A small sound classifier, trained from scratch: layers 14.
Rows from block 10, named by matrix and row number. Rows with one number belong to one attention dimension. Each number is 128 + 32 x the weight over its row's rms, rounded and kept within 0 to 255. All counts start at 0. Numbers have three digits each. After the name is the row's rms in percent of the matrix's.
# q: attention query, key and value (stacked) (model.blocks.10.attn.qkv.weight, 768x256, the q third), inputs 64-127
# k: attention query, key and value (stacked) (model.blocks.10.attn.qkv.weight, 768x256, the k third), inputs 64-127
q.14 080:107124124127155128168120156163113131118128105142128132126154113145128124128114114125128128128128111119123126127141127126144125108135000098140181128000130108094144138150127123136153136128125125
q.16 019:128129127132080128141132129130131140121128127128131128132126133255128114128130126129131128131127131128130128128126127130128128131116127137130129130119067129136130131129130098126120130128128132
q.17 009:126126130117136128106123130126122127140128129128124127122133114127128146128125131125122131121122120119125129126129130124128128121129128115128127126138130122117125125126125138130140123127121119
q.18 146:150128134139122128128119129164152064133128123127114121139129131129112131128108126133126128128168117131129128128129128128128127126126126116125093126159127129108127126120116214138127124124128127
q.19 154:102128116128126128128131127127116173127128129128137129126127152145128126128152128121130128128073132127128128128125127128127128129115128150129130130094124126143129128130130000127128128129127128
q.20 077:130132123131128128129130000114134135137128131128128138126125130065128128128135135129136128128116134125126129136129128128129131134134129144131130128122137134141119132136130135124127141134162131
q.21 018:128128127125130128120129126120125135139128131128131134122129121126128134128132132126129128123106129126124128133128129126129128126131129133128129128127130127130127129134128129126134137132129124
q.22 066:255127128099130128127124131138127124119128126129139124125129128123128115128123127128124128130255123128129128125129127128128127127134127116127128128130131125116129127124127159130127122125125127
q.23 151:087128125129130128128129128128119134127128128128132129127128129129128127128136127107129128128126130127127128128102128128127090128101128138128129128119126126133129128130133000127128128128127128
q.24 101:127126132127128128129152217138127119120128124127117118134130129165128129128122124128120128129144118132129127121126128128127119123000127114123125128135105122114135124117126084131125117122072126
q.25 013:129130127138124128146131127122133129119128128128131128132125139128128117127131125129134128132132133136129128129128126131128129133129130137124129131119129133135131130130129125126120132128134134
q.26 018:127126139125158128125122138136126108123128125127120118130135126125128133128118127128119128126182123132132128119130129128128128125148125105123124127145255123114130123115124244135130105121123127
q.27 046:125131128197125128130133124116134133138128131127117133168126130136128137128135129129133128128000134129127128133127128128129131130069129141130125128124069133140126130132129119125129138135133130
q.28 022:127127128128126128131125130135128120116128125128124121133127132129128125128123125127124128130152125129132128121128127129127128128122131122125126131132123125123131125120128126131123117124124130
q.29 125:128127132126120128128118130132145106129128124128120121132130129129128130128100124128124128128148116129128128128129128128129127124125125110126110038165126128113128127118120146130127125125128127
q.30 135:139127143128132128128119130131144055130128124128111125134130105113128133128093125141123128128198117131129128126130129128129128124134127100126123126180131128097127127124123255131128125125128127
q.31 020:129129128137126128137130128128132128122128128128129127131127135128128124128129126130131128131132130134129128129128127130128129131128135131123128128124129133132130129129129127126124130128132132
q.32 170:132125128220132128127126133138159126169128126126010126116130126093128255128122124127123128130137031119130126124131255127125128128129130126127129128130140136077128125125129125255125114124123126
q.33 041:061128126127128128129128127125127130036128128128186129179128128132128002128130126128129128129009130128127128129128123128128128125107127130128128128127127127130129128129128125111129133129128129
q.34 051:139128129128129128126127129129127125199128128127053127075128127124128212128126128127127128128198126128128128127128133128127128128129129126128127128129129129125128127127129128255126123128127127
q.35 049:130128129128129128128128128138128126255128128128114128000128128098128229128127128128128128128246126128128128128128130128128128200130128129128129128128128132125127128127128132221127125128128128
q.36 048:125128126127128128128126128128127128113128125128255128131128128139128000128126126128128128127064130128125128127128126128127128118127127123128128128128128123131130128128128127006129130128128128
q.37 069:127128127128128128128131126114128138000128131127131129255127129185128101128133132128128128128049133128128128129126124128128128057120127134127127128128126126133129128129128125000129132129128129
q.38 133:124128127080128128128129127123126128107128127127255128131128128129128000128129130128128128127126255182127128128127124128128128128126128129127127128128126125132128128128127128000129130128128129
q.39 138:129129128127127128129129124120128129072128130130255129192127129212128000128132133129132128127118174128127129132126121128131128126119126129129128128128125124192125131130127130000132139130131130
q.40 019:129128127128127128125128128127129128128128128128128128128128127128128127128128128128128128129129128128129128128128128128128128128128128132127128128128128128129127128128127128128128127128128128
q.41 541:132166111214130128126152100129151143148128172129027133134108126123128213128171128127138128130078126111157127126060151119136134143137127149130134134090131130114126122133131127174133135119128127
q.42 231:150156127221131128127141127135163128127128158129046127127130126114128240128150175128127128136129047036164127127131131127128128134129130140128129128129130148108129127127130127193129124126126126
q.43 430:124093148058126128130104155129104102126128069127217119124145130130128042128063127129117128126189127141098128127132112134119123114119121103125116123184126127143126128119118128095122119128119128
q.44 063:129128127128128128128128128132129128187128129128115129125128127128128183128138126128128128129130126128130128128130128128128128255131130148129130128127128131124128128128129128181128127128128128
q.45 113:126128127062127128128129124119126129107128129128225129131127129132128000128131133129131128127126255177127128130126124128130128127127126131128127128128126126136126129130128130000128134130130129
q.46 137:119131123127126128129132122024130195049128131132154138255125129255128085128233135130138128127041184126128130138126122128135128128123128135133132128125097129136124136139128128024134172132134132
q.47 050:165128130129128128128126130134128126153128127127097125121129128046128203128124128129126128128255126129129128125129129128126128129127127121127127128131127127125128127123128130130127122127127127
q.48 139:126123122123131128128126133123113255122128125131139130123130124130128123128165125127126128129126123125126127129134126128130128123130133123130255136121128122125133131133132122126130129128127126
q.49 020:130130127139126128133137122116131137136128130128129134127126133124128128128140129130132128128096139128128128134128128128130129131135134149131131128122133136136127130135129127124130143131136132
q.50 013:125127126104128128120124129123119130130128129125131128117128122127128128128130134121126128126116127119124128124127128125128127125131126129122130128128127120128125127129123127128129128128122125
q.51 005:140135136249131128143161105094157140167128141128096138136125159111128150128162120145144128126099174147131128141127130131132135147131146179140103128123138152143127125138135136126141151132154135
q.52 080:133129079127124128130129129129130250123128127129132130128127128130128104128244127129128128131127127126128128129129128128129128127132133135129255130115128124131129130132129126127127131128128129
q.53 033:130126127069128128126119134140123129120128122129132126128129123133128122128123127126123127129138116125127128125129127128128127000127125114125255128130126123121129128126127126130126123126122127
q.54 037:129130122129128128127135123116129142133128131129136147123125128126128126128139131130136128128099134127126128137128128128130129129139132144133135128116136137140124134149130129123131147135138129
q.55 019:130130130200129128132143120112134132140128134127120132130126136120128135128144128132135128127110146132130128133127129129129130137131132150132000128125132138138128128132130130125132137130138130
q.56 052:130130131187129128129136122117134127137128134126123130128127132123128135128071130130133129127121139131130128131127129128128129139129129141130000098127130134135126128128129131126129132130133129
q.57 014:123124125023126128139109141151117138109128117138141122125131116139128116128105129121119128130152102119126128121129127127126125115125120098122255128132122113117129127123126124131122116124114127
q.58 147:130133140133126128128130123124140000133128130125122126131127131126128133128078132129129128127131132131129128127123129128126128132125122132126000128133128132132124125123124133129125127128128130
q.59 022:126126128104128128124117134140124122119128124128132124127130123134128122128114128125123128129148114126127128124129127128127126122124124110125132129131124119121129127124127127131124119126119126
q.60 142:130134134137133128128129123140147057134128130124117125134127131125128133128071131129129128127134132133129128127122130128125128137123120131124101128134127131130124123121120136130124125127127129
q.61 012:129131131254129128134150115101137137146128140121116134130125140116128140128149133134140129126105155135131128135127130128129131139133134160134000128124134140143127127132130132122134139131142144
q.62 015:120122127000127128125102148163111114103128112138141117131133114142132107128096124121112127131164095119126127113131126127126124110122121087120255128134120106113134125120124122137122106121107127
q.63 030:127126133127127128128121133140127113123128126127120109132130128130128130128116126126121128128159122129130128119128128128126127127116124112123121128140120118118131122110126127133126107122117127
q.64 046:125127127094128128135133129129117128124128130128140127126128126129128125128129130126126128128000127126127128127128128127128128128128124122127129128000128123130128128127129127128128127128124128
q.65 020:133129126141124128127127125117137131134128131127123132128125133126129129128135130131131128129116131129130128132127129129128130130130129146129127128128131138133127130133128126127125134130135131
q.66 053:128129125128132128127156121109120137143128148127146141117123127127128128128144147127135128129106149122132129136127131128128130140132132171131131128121135137155128133151141129121126140137133130
q.67 045:123125123068127128137130134140043127090128123129144126126131122133128110128123149119123128129127120125124128123133126127128126123128125116126136128012127115122131127125128122127129125127120127
q.68 082:128128129126128128000084126124129128132128128126066128127126129127128160128060128127128128128128131128126128128127129128127128129127129130128124128255128129131126128128126129128127127128128127
q.69 013:123127126086129128119125129126075127126128128125130125118128119131127129128129135121124128127125128117126128120126129122127127127000127128120128128130124103128127126125128127127131125128109125
q.70 057:128129125128132128125154120106120137146128149127148141117122127127128128128144148129135128128105149123133129136127132128128130142133132172131130128120135138155127133150143130121128140138133131
q.72 016:121127130137134128142158130133116126123128127129138127126130121130127127128127128125125128127093126126125128126129128127127127127127119115127129128121127123105127127126128131128130124127121125
q.73 022:122127124128127128139133129135126126086128126129129124130128129129128125128125131126121128131126127129127128125128126128126126127125126120125128128106124124127125126119128126127128120124119128
q.74 022:121126131114131128135125134150118122115128120130133121131133122131127127128114123126123128127141122127124128122130127128128126125124127095126129128133124113110131126119127129133140118123120125
q.75 075:128127130128131128000033126124126128131128130126118129099127126127128157128103129127127128127128132128127128128127129127127128129127169128127126128217128127130127128129128133128134127129128126
q.76 020:121126131135129128136125134153123121117128121130128120132134124130128127128115121126124128127146123127126128121129127128128126125124127089126128128130123115107130126119128127134134119123119126
q.77 013:121127127130131128120132129129113127125128128128138127122128122129127128128129131122122128127128127125124128126128128126127127127127126116125128128123127114128126127125129130127131125127117124
q.79 025:122127128110130128135132130134115127125128126129133126127129125129127127128122128125125128128127126127124128127129128126127127127127127117127128128125127119125128127120129129127138124127121126
q.80 009:122125130128124128130125126135123116118128125126123115131125133131128141128126133125122128132180127131135128113125126128121127130103119127121118128135115116129130119113124126131117101124115129
q.84 006:125127130130124128128128125128126125114128128126129124129126131130128127128128131126125128134152128132132128123127126127122127129119119136125124128128125126136128125123122126128122120126126130
q.91 083:128128122126132128125129129124124138127128129132133140124129126130128000128133127128133128128113128124130128135131128128132129127138135130137138128117134134130127137144135127126131141131135128
q.95 013:131129123126132128126130129123131138133128130130132138125130125125128124128132126130132128127095128125123128139130129128134129127146135130133136128122139139130125136139132130125137150131247127
q.96 044:128128124127128128128128129127133130128128128128129130128128127127128126128129127128129128128120128127128128130128128128128129128132129133129131128126130131129128130132128128128128132128129128
q.97 035:128128124127053128128129128127129130127128128128133130128127127128128124128130128128128128128121129127128128128128128128127128123131130139128137129127129129131128129131129123128128130128129128
q.99 019:129128133130154128128127127129128126130128128128117127128128130127128135128127129128129128128132127129128128128128129128128128168126119122128121125129127129125128127126127133128129127127128129
q.100 028:128128123127000128128129128128129129127128128128135129128127127129128121128130128128127128128125129127128128125127128128128128124129129132128134134127128128130128129130129087128128129128128128
q.101 040:128128128127130128127127128128127128128128128128122128128128128128128133128128129128128128128128128128132128128128129128128128130128000128128128126128128127128128128128128128129129128128127128
q.102 059:128128128128127128128133128128128128128128126128133128128128128128128126128128128127127128128128128128128128128128128128128127126127255128128128216128128128129128128128128123128128127130128128
q.104 125:128128126128113128128176128128128128127128127128128128128128128130128127128129128127126128129129128128128128123128128128128127123128146130128128131128128128129128128128170082128128128128128128
q.105 061:128128123128048128128129128128129129128128128128132129128127127128128123128137128128127128128124129127128128126128128128128128124130129132128149131127129128130128129130129065128128130128128128
q.106 059:128128133128183128128127128128127126128128128128126127128129129128128133128120128128128128128134127129128128134129128128128128131126126121128108126130127127126128127125127255128128125128128128
q.107 095:128128119127126128127129128124132133127128129129131134126127127127128124128130127127131128127118128125128128132128128128129129128134130135131136128114132132131127133135129126127129134129130127
q.108 061:128128128128127128128130128128128128127128127128130128128128128129128127128128128128128128128129129128127128128128128128128127127127255128128128193128128128129128128128128126128127127129128128
q.109 043:128128128129112128128129128128129128128128127128130128130128128128128126128128128128128128128128128128122128128128127128128128127128255128127128129128128128129128128128128128128127128128128128
q.110 027:128128124127039128128128128128129130127128128128136129128128127237128122128130127128128128128124129127128128128128127128128128122130149132128136136127128127130128129130129123128128130128128128
q.112 166:138127136134130128130107134205137105127128116128108103146137129129127132128073119130121128129210112138126126116129119130127123124117113090121103128154119121112129120102120130139127117121123127
q.114 016:139132126153126128132137124112147141139128134129121140125123132117129128128145128132137128127093133127131128141129130128132130133149137148135134127118139151141121141146134127121131155133143132
q.115 008:125126127098130128080120130121112127132128128124128124109128120127128131128128132119126128123121126118119128122125130123128128123129128122122128126130127107126124125125128129128135124128119123
q.117 067:131128138127128128131110133243132112123128121127116107148134129131128131128103122129119128130202120136083127116129124129126125123112118087119119128145115114113133117104119128134126111119118127
q.118 086:135128137128128128131110132188133114125128119127114105149134129130128131128101120130120128129194118137128127118129122128126125123114117087120115128147116116112132118104118128134127114120120127
q.120 089:135128137128129128131109133189133114124128118127114105149134129130128131128101118130120128130197118137128127118129122129126125123114117087120117128147116116112132118104118128134126114120120127
q.121 072:133128137127128128131110132180132113124128121127114106147134129131128131128102120129120128130205120136128127117128124128126125124114119086120117128146116116113132117104138128133126112120119127
q.123 017:119125127044129128121122132135111124119128124128151125124131123135128122128114129123122127129141122125120128125128128128126126124117125115124126136130125112121130124124128128128128117126117126
q.124 093:121128119128127128125147123065123142131128138129143151107122127126128125128156138126136128126062139119128129138127135127130131133142139169136141128108140140144124138153138128122129142136135129
q.125 011:127127129122130128107124130126121128131128128126127127119129121128128132128128128124128128124121127124123128127128129126128128125129128120127128092129128117125127128126127132128133127129125123
q.126 051:127129117130127128124146123086129146134128135130141152108122127123128124128154133127138128126085136121128129143128131127131131134146139174138138128109142144145121141155146129122129148138141129
q.127 160:118128120123127128126149122053120146130128140128147153110116127127129125128167138126135128127069143118129130140127137125129133133140144166135147128104138136144126136153137126117129139135133129
q.128 133:128128086125131128129120134137130127118128118129152126130133125130128109128145125129128128130136121129122127127136125128153125123127128183128169128078128119145134128130124126132132129124125132
q.129 051:136140120131126128126147105100144152182128137137122165120120124139128134128147133128161128125082131105130130161126131127146130131148140146155130128105143154128104158168136132121140178156155128
q.130 056:115110129126132128130104157160109106045128114117154082138138138116128108128106119126090128133183120155123124083135120129101125119100111113097129128155110101136157092081108118135117071094100126
q.131 013:129128129131125128135130124129131126120128127129132128136126136128128125128128128130128128132137131130133128127128127129125128135126126138128126128126127133135130127127128127127115125126128135
q.132 158:147130156132127128120135117116154126139128138148099128128124115123127131128129125149125128127163126128134129130116129126122131134127127118124096128190127139131114127116133147124125128119131123
q.133 052:115107113125130128130103160160107100029128114113132077138138137114128117128103118095083128135183119157110123077133120130097126118097107102091125128157106096124160087072102110137114063090094123
k.14 132:136133130152103128130142128110137125183128143126103123114127117096128148128138128126134128121114133122127130157122136119134134127133132132126114128080138154126123132126094148127129141129142126
k.16 012:136133111150109128128131135095181131131128140130126133094129114127128128128153125124133128127071130109096128156129130120143131125137152130129128128121157197128123156136124126126130170130171128
k.17 007:125126139115129128129127125151080126126128121126129123167128142129128128128113128131125128127175123139153128107126128133119127131123111122127131128131100060126132108120132128131129092126085126
k.18 183:129128129128167128128130129128128127127128128128130129123128129128128127128129129127129128128128128128133128129128128127128128128129130130127128128128128128131128128128128128128127128128128129
k.19 141:128128125129035128128128128126131130129128129128127128181128160128128128128128127128128128128124129127121128126128128128129128127126128128128128128127128132128130130129127128128129131128130128
k.20 070:114120135096185128127119000155099126106128110128130126145125140136128125128107130135121128135243128140143125102128119144118119127118114124129132128134105089129138115123132121131120105125107131
k.21 030:124125137117128128129125127146103127128128121128128125146127137130128128128115128130125128129155129136142128116127126132121125129122117120128128128131113099128132116124130128129128110127108128
k.22 072:135133118149255128129132127110148131130128141129129129005130119058128132128148128124129128126106128120115129141130134117133134154190137132127128128124142162129118137132125255125131144129144128
k.23 133:130129127133015128128129129123135129131128132128127128191128169126128129128132128127129128128116128126123128132128130126130130128126131128128127128127132138127127131129127127128130133128133128
k.24 101:138135123151075128129137129109148128132128140128127130152130137121128129128143128122134128124078128120118131149128134117134135128135138132127125128123142156128123135132125128125132144130144126
k.25 010:129129122130128128128128130118159130129128129129127132110127121127128129128133128126130128129099131123115128133130127126133128126132138132129127128126143169128126140133125128126127152128153129
k.26 047:130129125134131128127130128117139129129128133128128128115129123127128129128136128127130128127115128123121128136129130126133130128132134129128128128127137144129126134130127129128129136128138128
k.27 044:116120144092000128127122128159092124116128109128128126160125148168128119128095130135125128132167128142152126107126118152119119125035113123128128128134101072127145113121133000133121101125103129
k.28 035:132131120138128128128131128111150128126128135128128130112129119126128127128140128126131128127103127120116128144129130123134131127134138131127127128124141154129124138131126128127128145129146128
k.29 154:128128131128162128128130128128128128128128128128129129126128128128128128128128129128129128128128128128132128129126128128128128129128130129127126128128128128129127128128129129128128128128128128
k.30 156:129128130128209128128130128127128127128128128127129129091128120128128127128127129128129128128128128128132128129126128128128128129130130129128127128128129129129127128128129129128128128128128128
k.31 026:128128125129128128128128129124142129128128128129128130122128125128128128128129128127129128128114128125123128133129128127132128127130132129128129128127135145128127135130127128127128139128139128
k.32 157:130129122133123128128129132127146120231128131130052133114129115111128172128121133123131128128171038112120128132129129117141129142132127129129128128125133189097123134135121131128131139134136127
k.33 030:127128131126116128129128126127120128135128123128127127133127130127128129128127113129128128128120131133133128126128127129126127107125130128128128129129125113131129126127128120128130124127125128
k.34 027:123126125124141128128127132133124126114128126129131129123131126132128124128125134127129128128159116124129128126129130127131128139123124126129130128129124124125127129130127130130127132129125128
k.35 047:128128127128129128128128129129130128146128128129126128128128127126128128128128133128128128128202127126129128128128130128129128140130126128128129128128128132126128129128128133129127130128129128
k.36 035:128128128128128128128128127127127128076128128128136128128128129128128126128128115128127128127105131133126128129128127129126128115129131126128128128128127123132129128128128127126130126128129128
k.37 061:127127131125086128128127128129120129076128124128128125132128131130128127128126124128128128128092131131133128123128124129127128110124127128128128128130124105131129126127128082128129123127122130
k.38 097:128128130128129128128128127126123126071128128127139128129127130126128127128130130129128128128068219135127128128128109129119128125129138124127128128129127081137129127126127127127128122127128128
k.39 119:128128135127132128128128124127117124032128128126226126130126136176128126128127129132127128128068184142135128126127128131117128115127132128127127128131126096158130125124133125129125119124124128
k.40 018:128128127128127128128128128128127128126128128128128128128128129128128127128128128128128128128130127128129128127128128128128128128127128129127128128128127124129128128128126127127127127127128128
k.41 453:123126120120122128115125139150135131206128154132061123140135125050130183128119129120140128127149104115131126127125127123140127149127127119136134128117128134087124127106114142136135127134132125
k.42 188:129127123130124128128128139131146129164128145131093128126131118101128172128128149123136128128148000109130128127128128120145128162130109134128132128127130194111126135125124129136127130132131128
k.43 357:137132134142133128143134123114127125058128108127210135120122126195127082128135130137120128129128148135125131130131131130120130109130129137123124128140135134157129131153141132124120130123127131
k.44 043:129129118132128128128130129125135128240128132128043128124127128127128137128130130127129128127123124125127128131128130126133129134130124129128127128126128142113127129127124132129127128129133128
k.45 099:126128133125129128128128126128114124049128126127171126132127135126128115128125132130127128128120247142135128125127127130114128126126137124127129128131125063145129123126130127128126112125124128
k.46 121:123128134117050128127127125127110124121128124123128121145122138127128128128142131132127128128073182144142127120123114135117127118125126130126128128133117106132134120124130103127119112121117130
k.47 041:130128125131131128128129129128135129118128131129130129125129126131128126128132136127128128128132127125123128129128129127130129147131127128128127127128131144127127129129128131128127131129130128
k.48 169:144142130144126128130130127122144127156128137125097130115131113119128147128139127127131128119103128115117130144124135107136132133137137128128124128127143212119119135132125146128146141133136123
k.49 043:120122135108130128127124128147098127124128117128129126144125140130128126128109128131126128130162130142145128107124126131123124000117111125129127128131109085129133114122131127129126105127105129
k.50 027:127128131126129128128128127133116125130128126127125127134127130128128130128123128128128128128138127129135128122127128128128128128126122126128127128129122112127128124126129128128128121128117128
k.51 031:113116137089131128126121128160083128106128110129136126155124144130128122128095129132125128134190130147151127096122124135122120127112108123129130128132099062129137109119134124130118096127095129
k.52 080:135135127142128128130130127116148128141128135127104130117127120126128132128141128127129128127101128118111129139130131117129131130134136130128127128137141152129121134131126134127138140128137128
k.53 047:147142122163126128130134128107165129156128144127117130105131112125128135128156127124131128120081127111108129158132133116134136130142146132127126128125156180127118143135124136127142155129153127
k.54 071:124125135117130128128125128140110127129128121128126127137126135130128129128114128130126128129147130137138128114125127131125125129121116124129127128131116106127131118124131128129127115128113129
k.55 034:109111139083131128125120128101076128106128107129137125156123150133128122128091128134124128134183131153155127090122122142119119127108103122129129128134094055129141105117135123130116090127091130
k.56 075:108112139097128128126123128133099127103128114129141126147125141131128122128105128132126128137166129142144126103125123147123121126116115124129130128131105089129139116122132115130115108127109130
k.57 037:149144112170126128130136128096173128160128148127116131101132110125128137128163127123131128120071126108105129162133135115135137129145150133127125128123159192127116147137122136126143160129160127
k.58 136:106110125107120128127125128108109130090128116132167125144124148141128102128115130130124128141158128147140126107133118153116123122115115129127133128129108104142138119124131103127103109120118135
k.59 029:147144114176123128131136128111187129144128150128122132097134103123128134128168127122133128122065124099095129171135135115139138128152158134126129128123165211126115156141121132126137173130171126
k.60 160:110115123113120128127126129123113131096128119131163126140124145138128106128118129129124128138156128143134127113134119148119124123118119129127133128127113106139136121124132108127107114120121133
k.61 045:110114136091130128126121128150088127106128112128136125151124146131128122128099128133125128134177130147149127098123123141121120127113109124129129128132101071129139111120133123129115098127100129
k.62 046:155147121174126128131138128097173129163128149127113132099133109124128138128165127121131128118069126107104130166134136106136138130146150134127125128123163192127114147138122143126145160129159126
k.63 057:133131118139126128128131128115149129127128136128130130117131120126128127128143128126130128126105126118116128144131129126132131128136142131127129128125142153129125139132125129127129144128146127
k.64 026:133133126139109128127133127106159123137128139125122129116127119120128193128136129127130128126108125118107128138127133123132131124138130131125126128125139154125123133130123131128129137129132127
k.65 041:124125129117128128128125129143112130123128119129131127136129133132128124128000127130126128129141130134136128119127125131125125130122125126131129128129119111129131124127131126128128121128121129
k.66 099:122126128121128128128125128135119130126128121129128127133129130133128125128122124129126128129134130131129128121128126130127124129123124125130129128129121117126129127127131126128129126129121128
k.67 096:138135127148077128129133127115148116143128136126122129122127120117128158128216129126129128127112128122122128134128131114129131127134129131126121128127134147129122130128119133127130131128084128
k.68 109:121123129108136128127126128139108129117128121129133130135129133135128087128064128130127128128136128132139128125128125144128126129125128102130136128128124106127133127128140126129127126128124128
k.69 010:128129128128127128128129123128127120130128128123126127131129128127127128128129128128129128126118127123137128128125128127130128128129129124127127128128127126127127128123128120128129129129124127
k.70 106:121124128115128128128124129138116131126128119129129127134129132134128125128120124130125128129136129131130127119127125131127123129122123125131130128129121115126130126127131125128129125129119128
k.72 027:131131126135123128127131128111147126133128137126125129119127122124128131128135129126130128127112125120121128137128131125131130126135131129125127128126138147126126133129124130128128136128135128
k.73 051:129129127132107128129131127119137126129128133127126129125127126126128130128135132127128128128123128126124128132128129126128129128130128130126126128127131137128127127128125128127127129128131128
k.74 060:133132126146126128128132127113142126132128137127125129119127124122128131128188130126130128127117126123122128137129132124130132125133131130125126128127136145128125131129125130127128133128135127
k.75 085:125125128113146128127123128138110130121128122128137128135129132131128039128060127129127128128134128131141128126127125143129126129126127083130133128128125110126132130128131126129127127128126128
k.76 053:133132126143126128128132127113142127132128137127126129119127123123128131128136130126130128127117126123121128138129132125130132126133132130125126128127137144129125131130125130127128134129135127
k.77 018:131130127133126128127131126111149125133128136126125129121127122125128137128240129126130128127111126120122128136128131126130129126135130129126127128126136148127126132128125130127128135128135128
k.79 054:129129127132098128128132127120136127130128133127126128124127125126128131128140129127129128128122128125125128132128129127129129126130129129127127128127131137127127129128126129128128131128131128
k.80 029:129127118131126128128129129122138130124128129129132128121130125127128125128133129127130128128113126123125128134128129126131128127129129130127128128127132145130127133130126128127125139129139130
k.84 012:128127120129126128128128128126134129126128129128132128126128127127128124128128130127128128128122127126128128132128128127128128128127128129127126128127130143130127130129126128127126137128135129
k.91 094:128128142128131128128128127129123127138128128125119127125126130133128141128126128129124128128133138133129128124122128129124128131127127126129116128132126122128128124126133128129137123127121127
k.95 033:127128137126130128128127127133118126130128127127124128134125131130128130128123128129126128128143130133131128122128127130125128129126125127128127128130123112127129122126130128128130116127117127
k.96 065:128128132128128128128128128128127128130128128128123128128128128128128133128128128128128128128128128128129128128128128128128128128128128128128127128128128127127128128128128128128128127128127128
k.97 065:128128128128127128128132128128128128128128128128127023128128128128128129128128128128128128128128128128128128125128128128128128128128128128128128128128128128129128128127128128128128128034128128
k.99 045:128128128128130128128126128128128128127128128128128131128128128128128128128125128128128128128129128128128128129128128128128128128128128128128128128128128127127128128128128128128128128128128128
k.100 053:128128128128118128128134128127128128128128128128128072132128127128128128128129128128128128128127128128128128127128128128128128128128128128128128128128128129130128128127128128128128128127128128
k.101 029:127128127128128128128127128129127126127128128128129128128128128128128127128122128128128128128129128128129128130128128128128128128127127128128128128128127127128128128128128127128128127128128128
k.102 056:128128128128123128128129128127130130128128128128129128130128128133128128128129128128128128128127132128128128128128128128128128128129128128128128128128128130129128128128128128128128129128129128
k.104 072:128128128128000128128253127124129130128128128128127000134127129138128128128195129127128128129126129128125128127128128128127128128128128129127128128128127128129128127128127128128128127127128128
k.105 076:128128129128074128128161128127128128129128128128126000135128125128128130128233128128128128128127128128128128127128128128128128128129129128128128128128128129129128128126128128128128128127128128
k.106 083:128128128128200128128090128129128128127128128128130255089128129127128127128126128128128128128129128128128128133128128128128128128127128128128128128128128127127128128129128128128128128129128128
k.107 117:128128139128129128128128128129126128136128128127105128128127128128128145128128128128126128128128130129129128126128128128127128128128130127128124128130128127127128127128129131129129126128126127
k.108 055:129128127128124128128130128126130129128128128128130125128128128130128127128130128128129128128127128127128128129128128128128128128130129129128128128128129130130128128128127128128128130128130128
k.109 034:129128129128128128128130128126129130129128128128127124128128128128128130128133128128128128128126128128127128128128128128128128128129129128128128128128129130129128128128128129128128129128128128
k.110 051:128128128128125128128129128127128128128128128128128000128128128128128128128132128128128128128127128128128128127128128128128128128128128128128128128128128129131128128127128128128128128128128123
k.112 246:132130129144127128129132129125135128129128135128131128125129127126128130128133136128129128127122128126127130128129129122128132129132131131123125128130134136131127129128130130128127129128133135
k.114 044:124126138121131128127124128139108126129128125127125155138127137127128132128120125132125128129150132142134128123124125132122125132123128129129127128129118103128132117122133129128128111127111126
k.115 009:126128132128128128116128125132117121131128126124127125130129129127128129128126127128128128126133123125138126124127128129129128129128128125128127128128128112126128127125129126129128121128118125
k.117 101:139133124152126128129132128119146129127128136128133130121130122127128126128138131126130128127113126120123130133131130120130133128137135129126127128127138146131125134130125129128129136128141130
k.118 125:135131126146127128129132128122140129128128135128132129123130125127128127128136133127130128127118127123125130131130130123129132128134134129126126128127136142130126132129126129128128133128138131
k.120 130:137132126149127128129132128121142129128128136128132129122130124127128128128137133127130128127116127123124130132130130121129133128135134129126126128127137142131126132129126130128128133128138131
k.121 107:134131126146127128128132128122142129127128135128132130122130124127128127128137131127130128127117127123125129131130130123130132128135134129126127128127136142130126133129126129128128134129139130
k.123 057:130129121132126128130130128121140128127128130128131128124129122128128125128133129126129128127116125120124128133129129127132129126131130128127129128127135141128126135131124127128128139128138128
k.124 135:121124130109129128127124128134116127128128121128124127133126131129128128128120123129126128129139129133131126125126126134127123128122122127130130128129120114125130124127130126128128123128118125
k.125 022:127128131128129128124128127130123127130128127128126127128128129128128130128127128128128128127131125127130127126127128129128128128127128127128128128128128121127128128127129127128128124128123128
k.126 091:119123133104130128127124128138109126129128121128124126137126135128128130128117125131126128129146130137135127122124126134125124129119121127130129128129118108126132121125132127128127118127113127
k.127 237:122125127109129128127123128133119127127128119128126129132126130130128125128122120128127128129135129131129126126127127136128123127124124125133131128126122118124130127128127125128128126128122121
k.128 161:147134128174132128173136133115152061191128142124126124121126138095128175128138136141137128133129153125110130129122134126125134143125146132123105128133199206132129127126090212130123128130148139
k.129 089:104123134076117128124113112145102127108128112131120129147125129157127126128093123127126128126140127146132126123134121145127120128128129129133142128125120067131129124130146124126131120116115119
k.130 128:155135125177132128137140143113152103149128146125131126113132128107129135128157133130135128129120132114124131132122134110128135133128129126124111128132133183126127130126098148131126133142139137
k.131 006:129129109133126128129130131120140127106128131126151126126128131130128117128128136126128128130126128123132128128129126126124128125121121133120125128130129151137129128127121124129113133128135134
k.132 217:107121124093123128096118122149112224052128113133131131132129122184128081128118119106113128114128102130130126126138123131129122118130124128131145128125123063128127128129177000127131124114108121
k.133 116:157135125180132128135142145112155065141128147125131127110133127101129132128163133129134128128115131111124131132118135105129136132129130126124111128132135190125127131126098132132128135141139137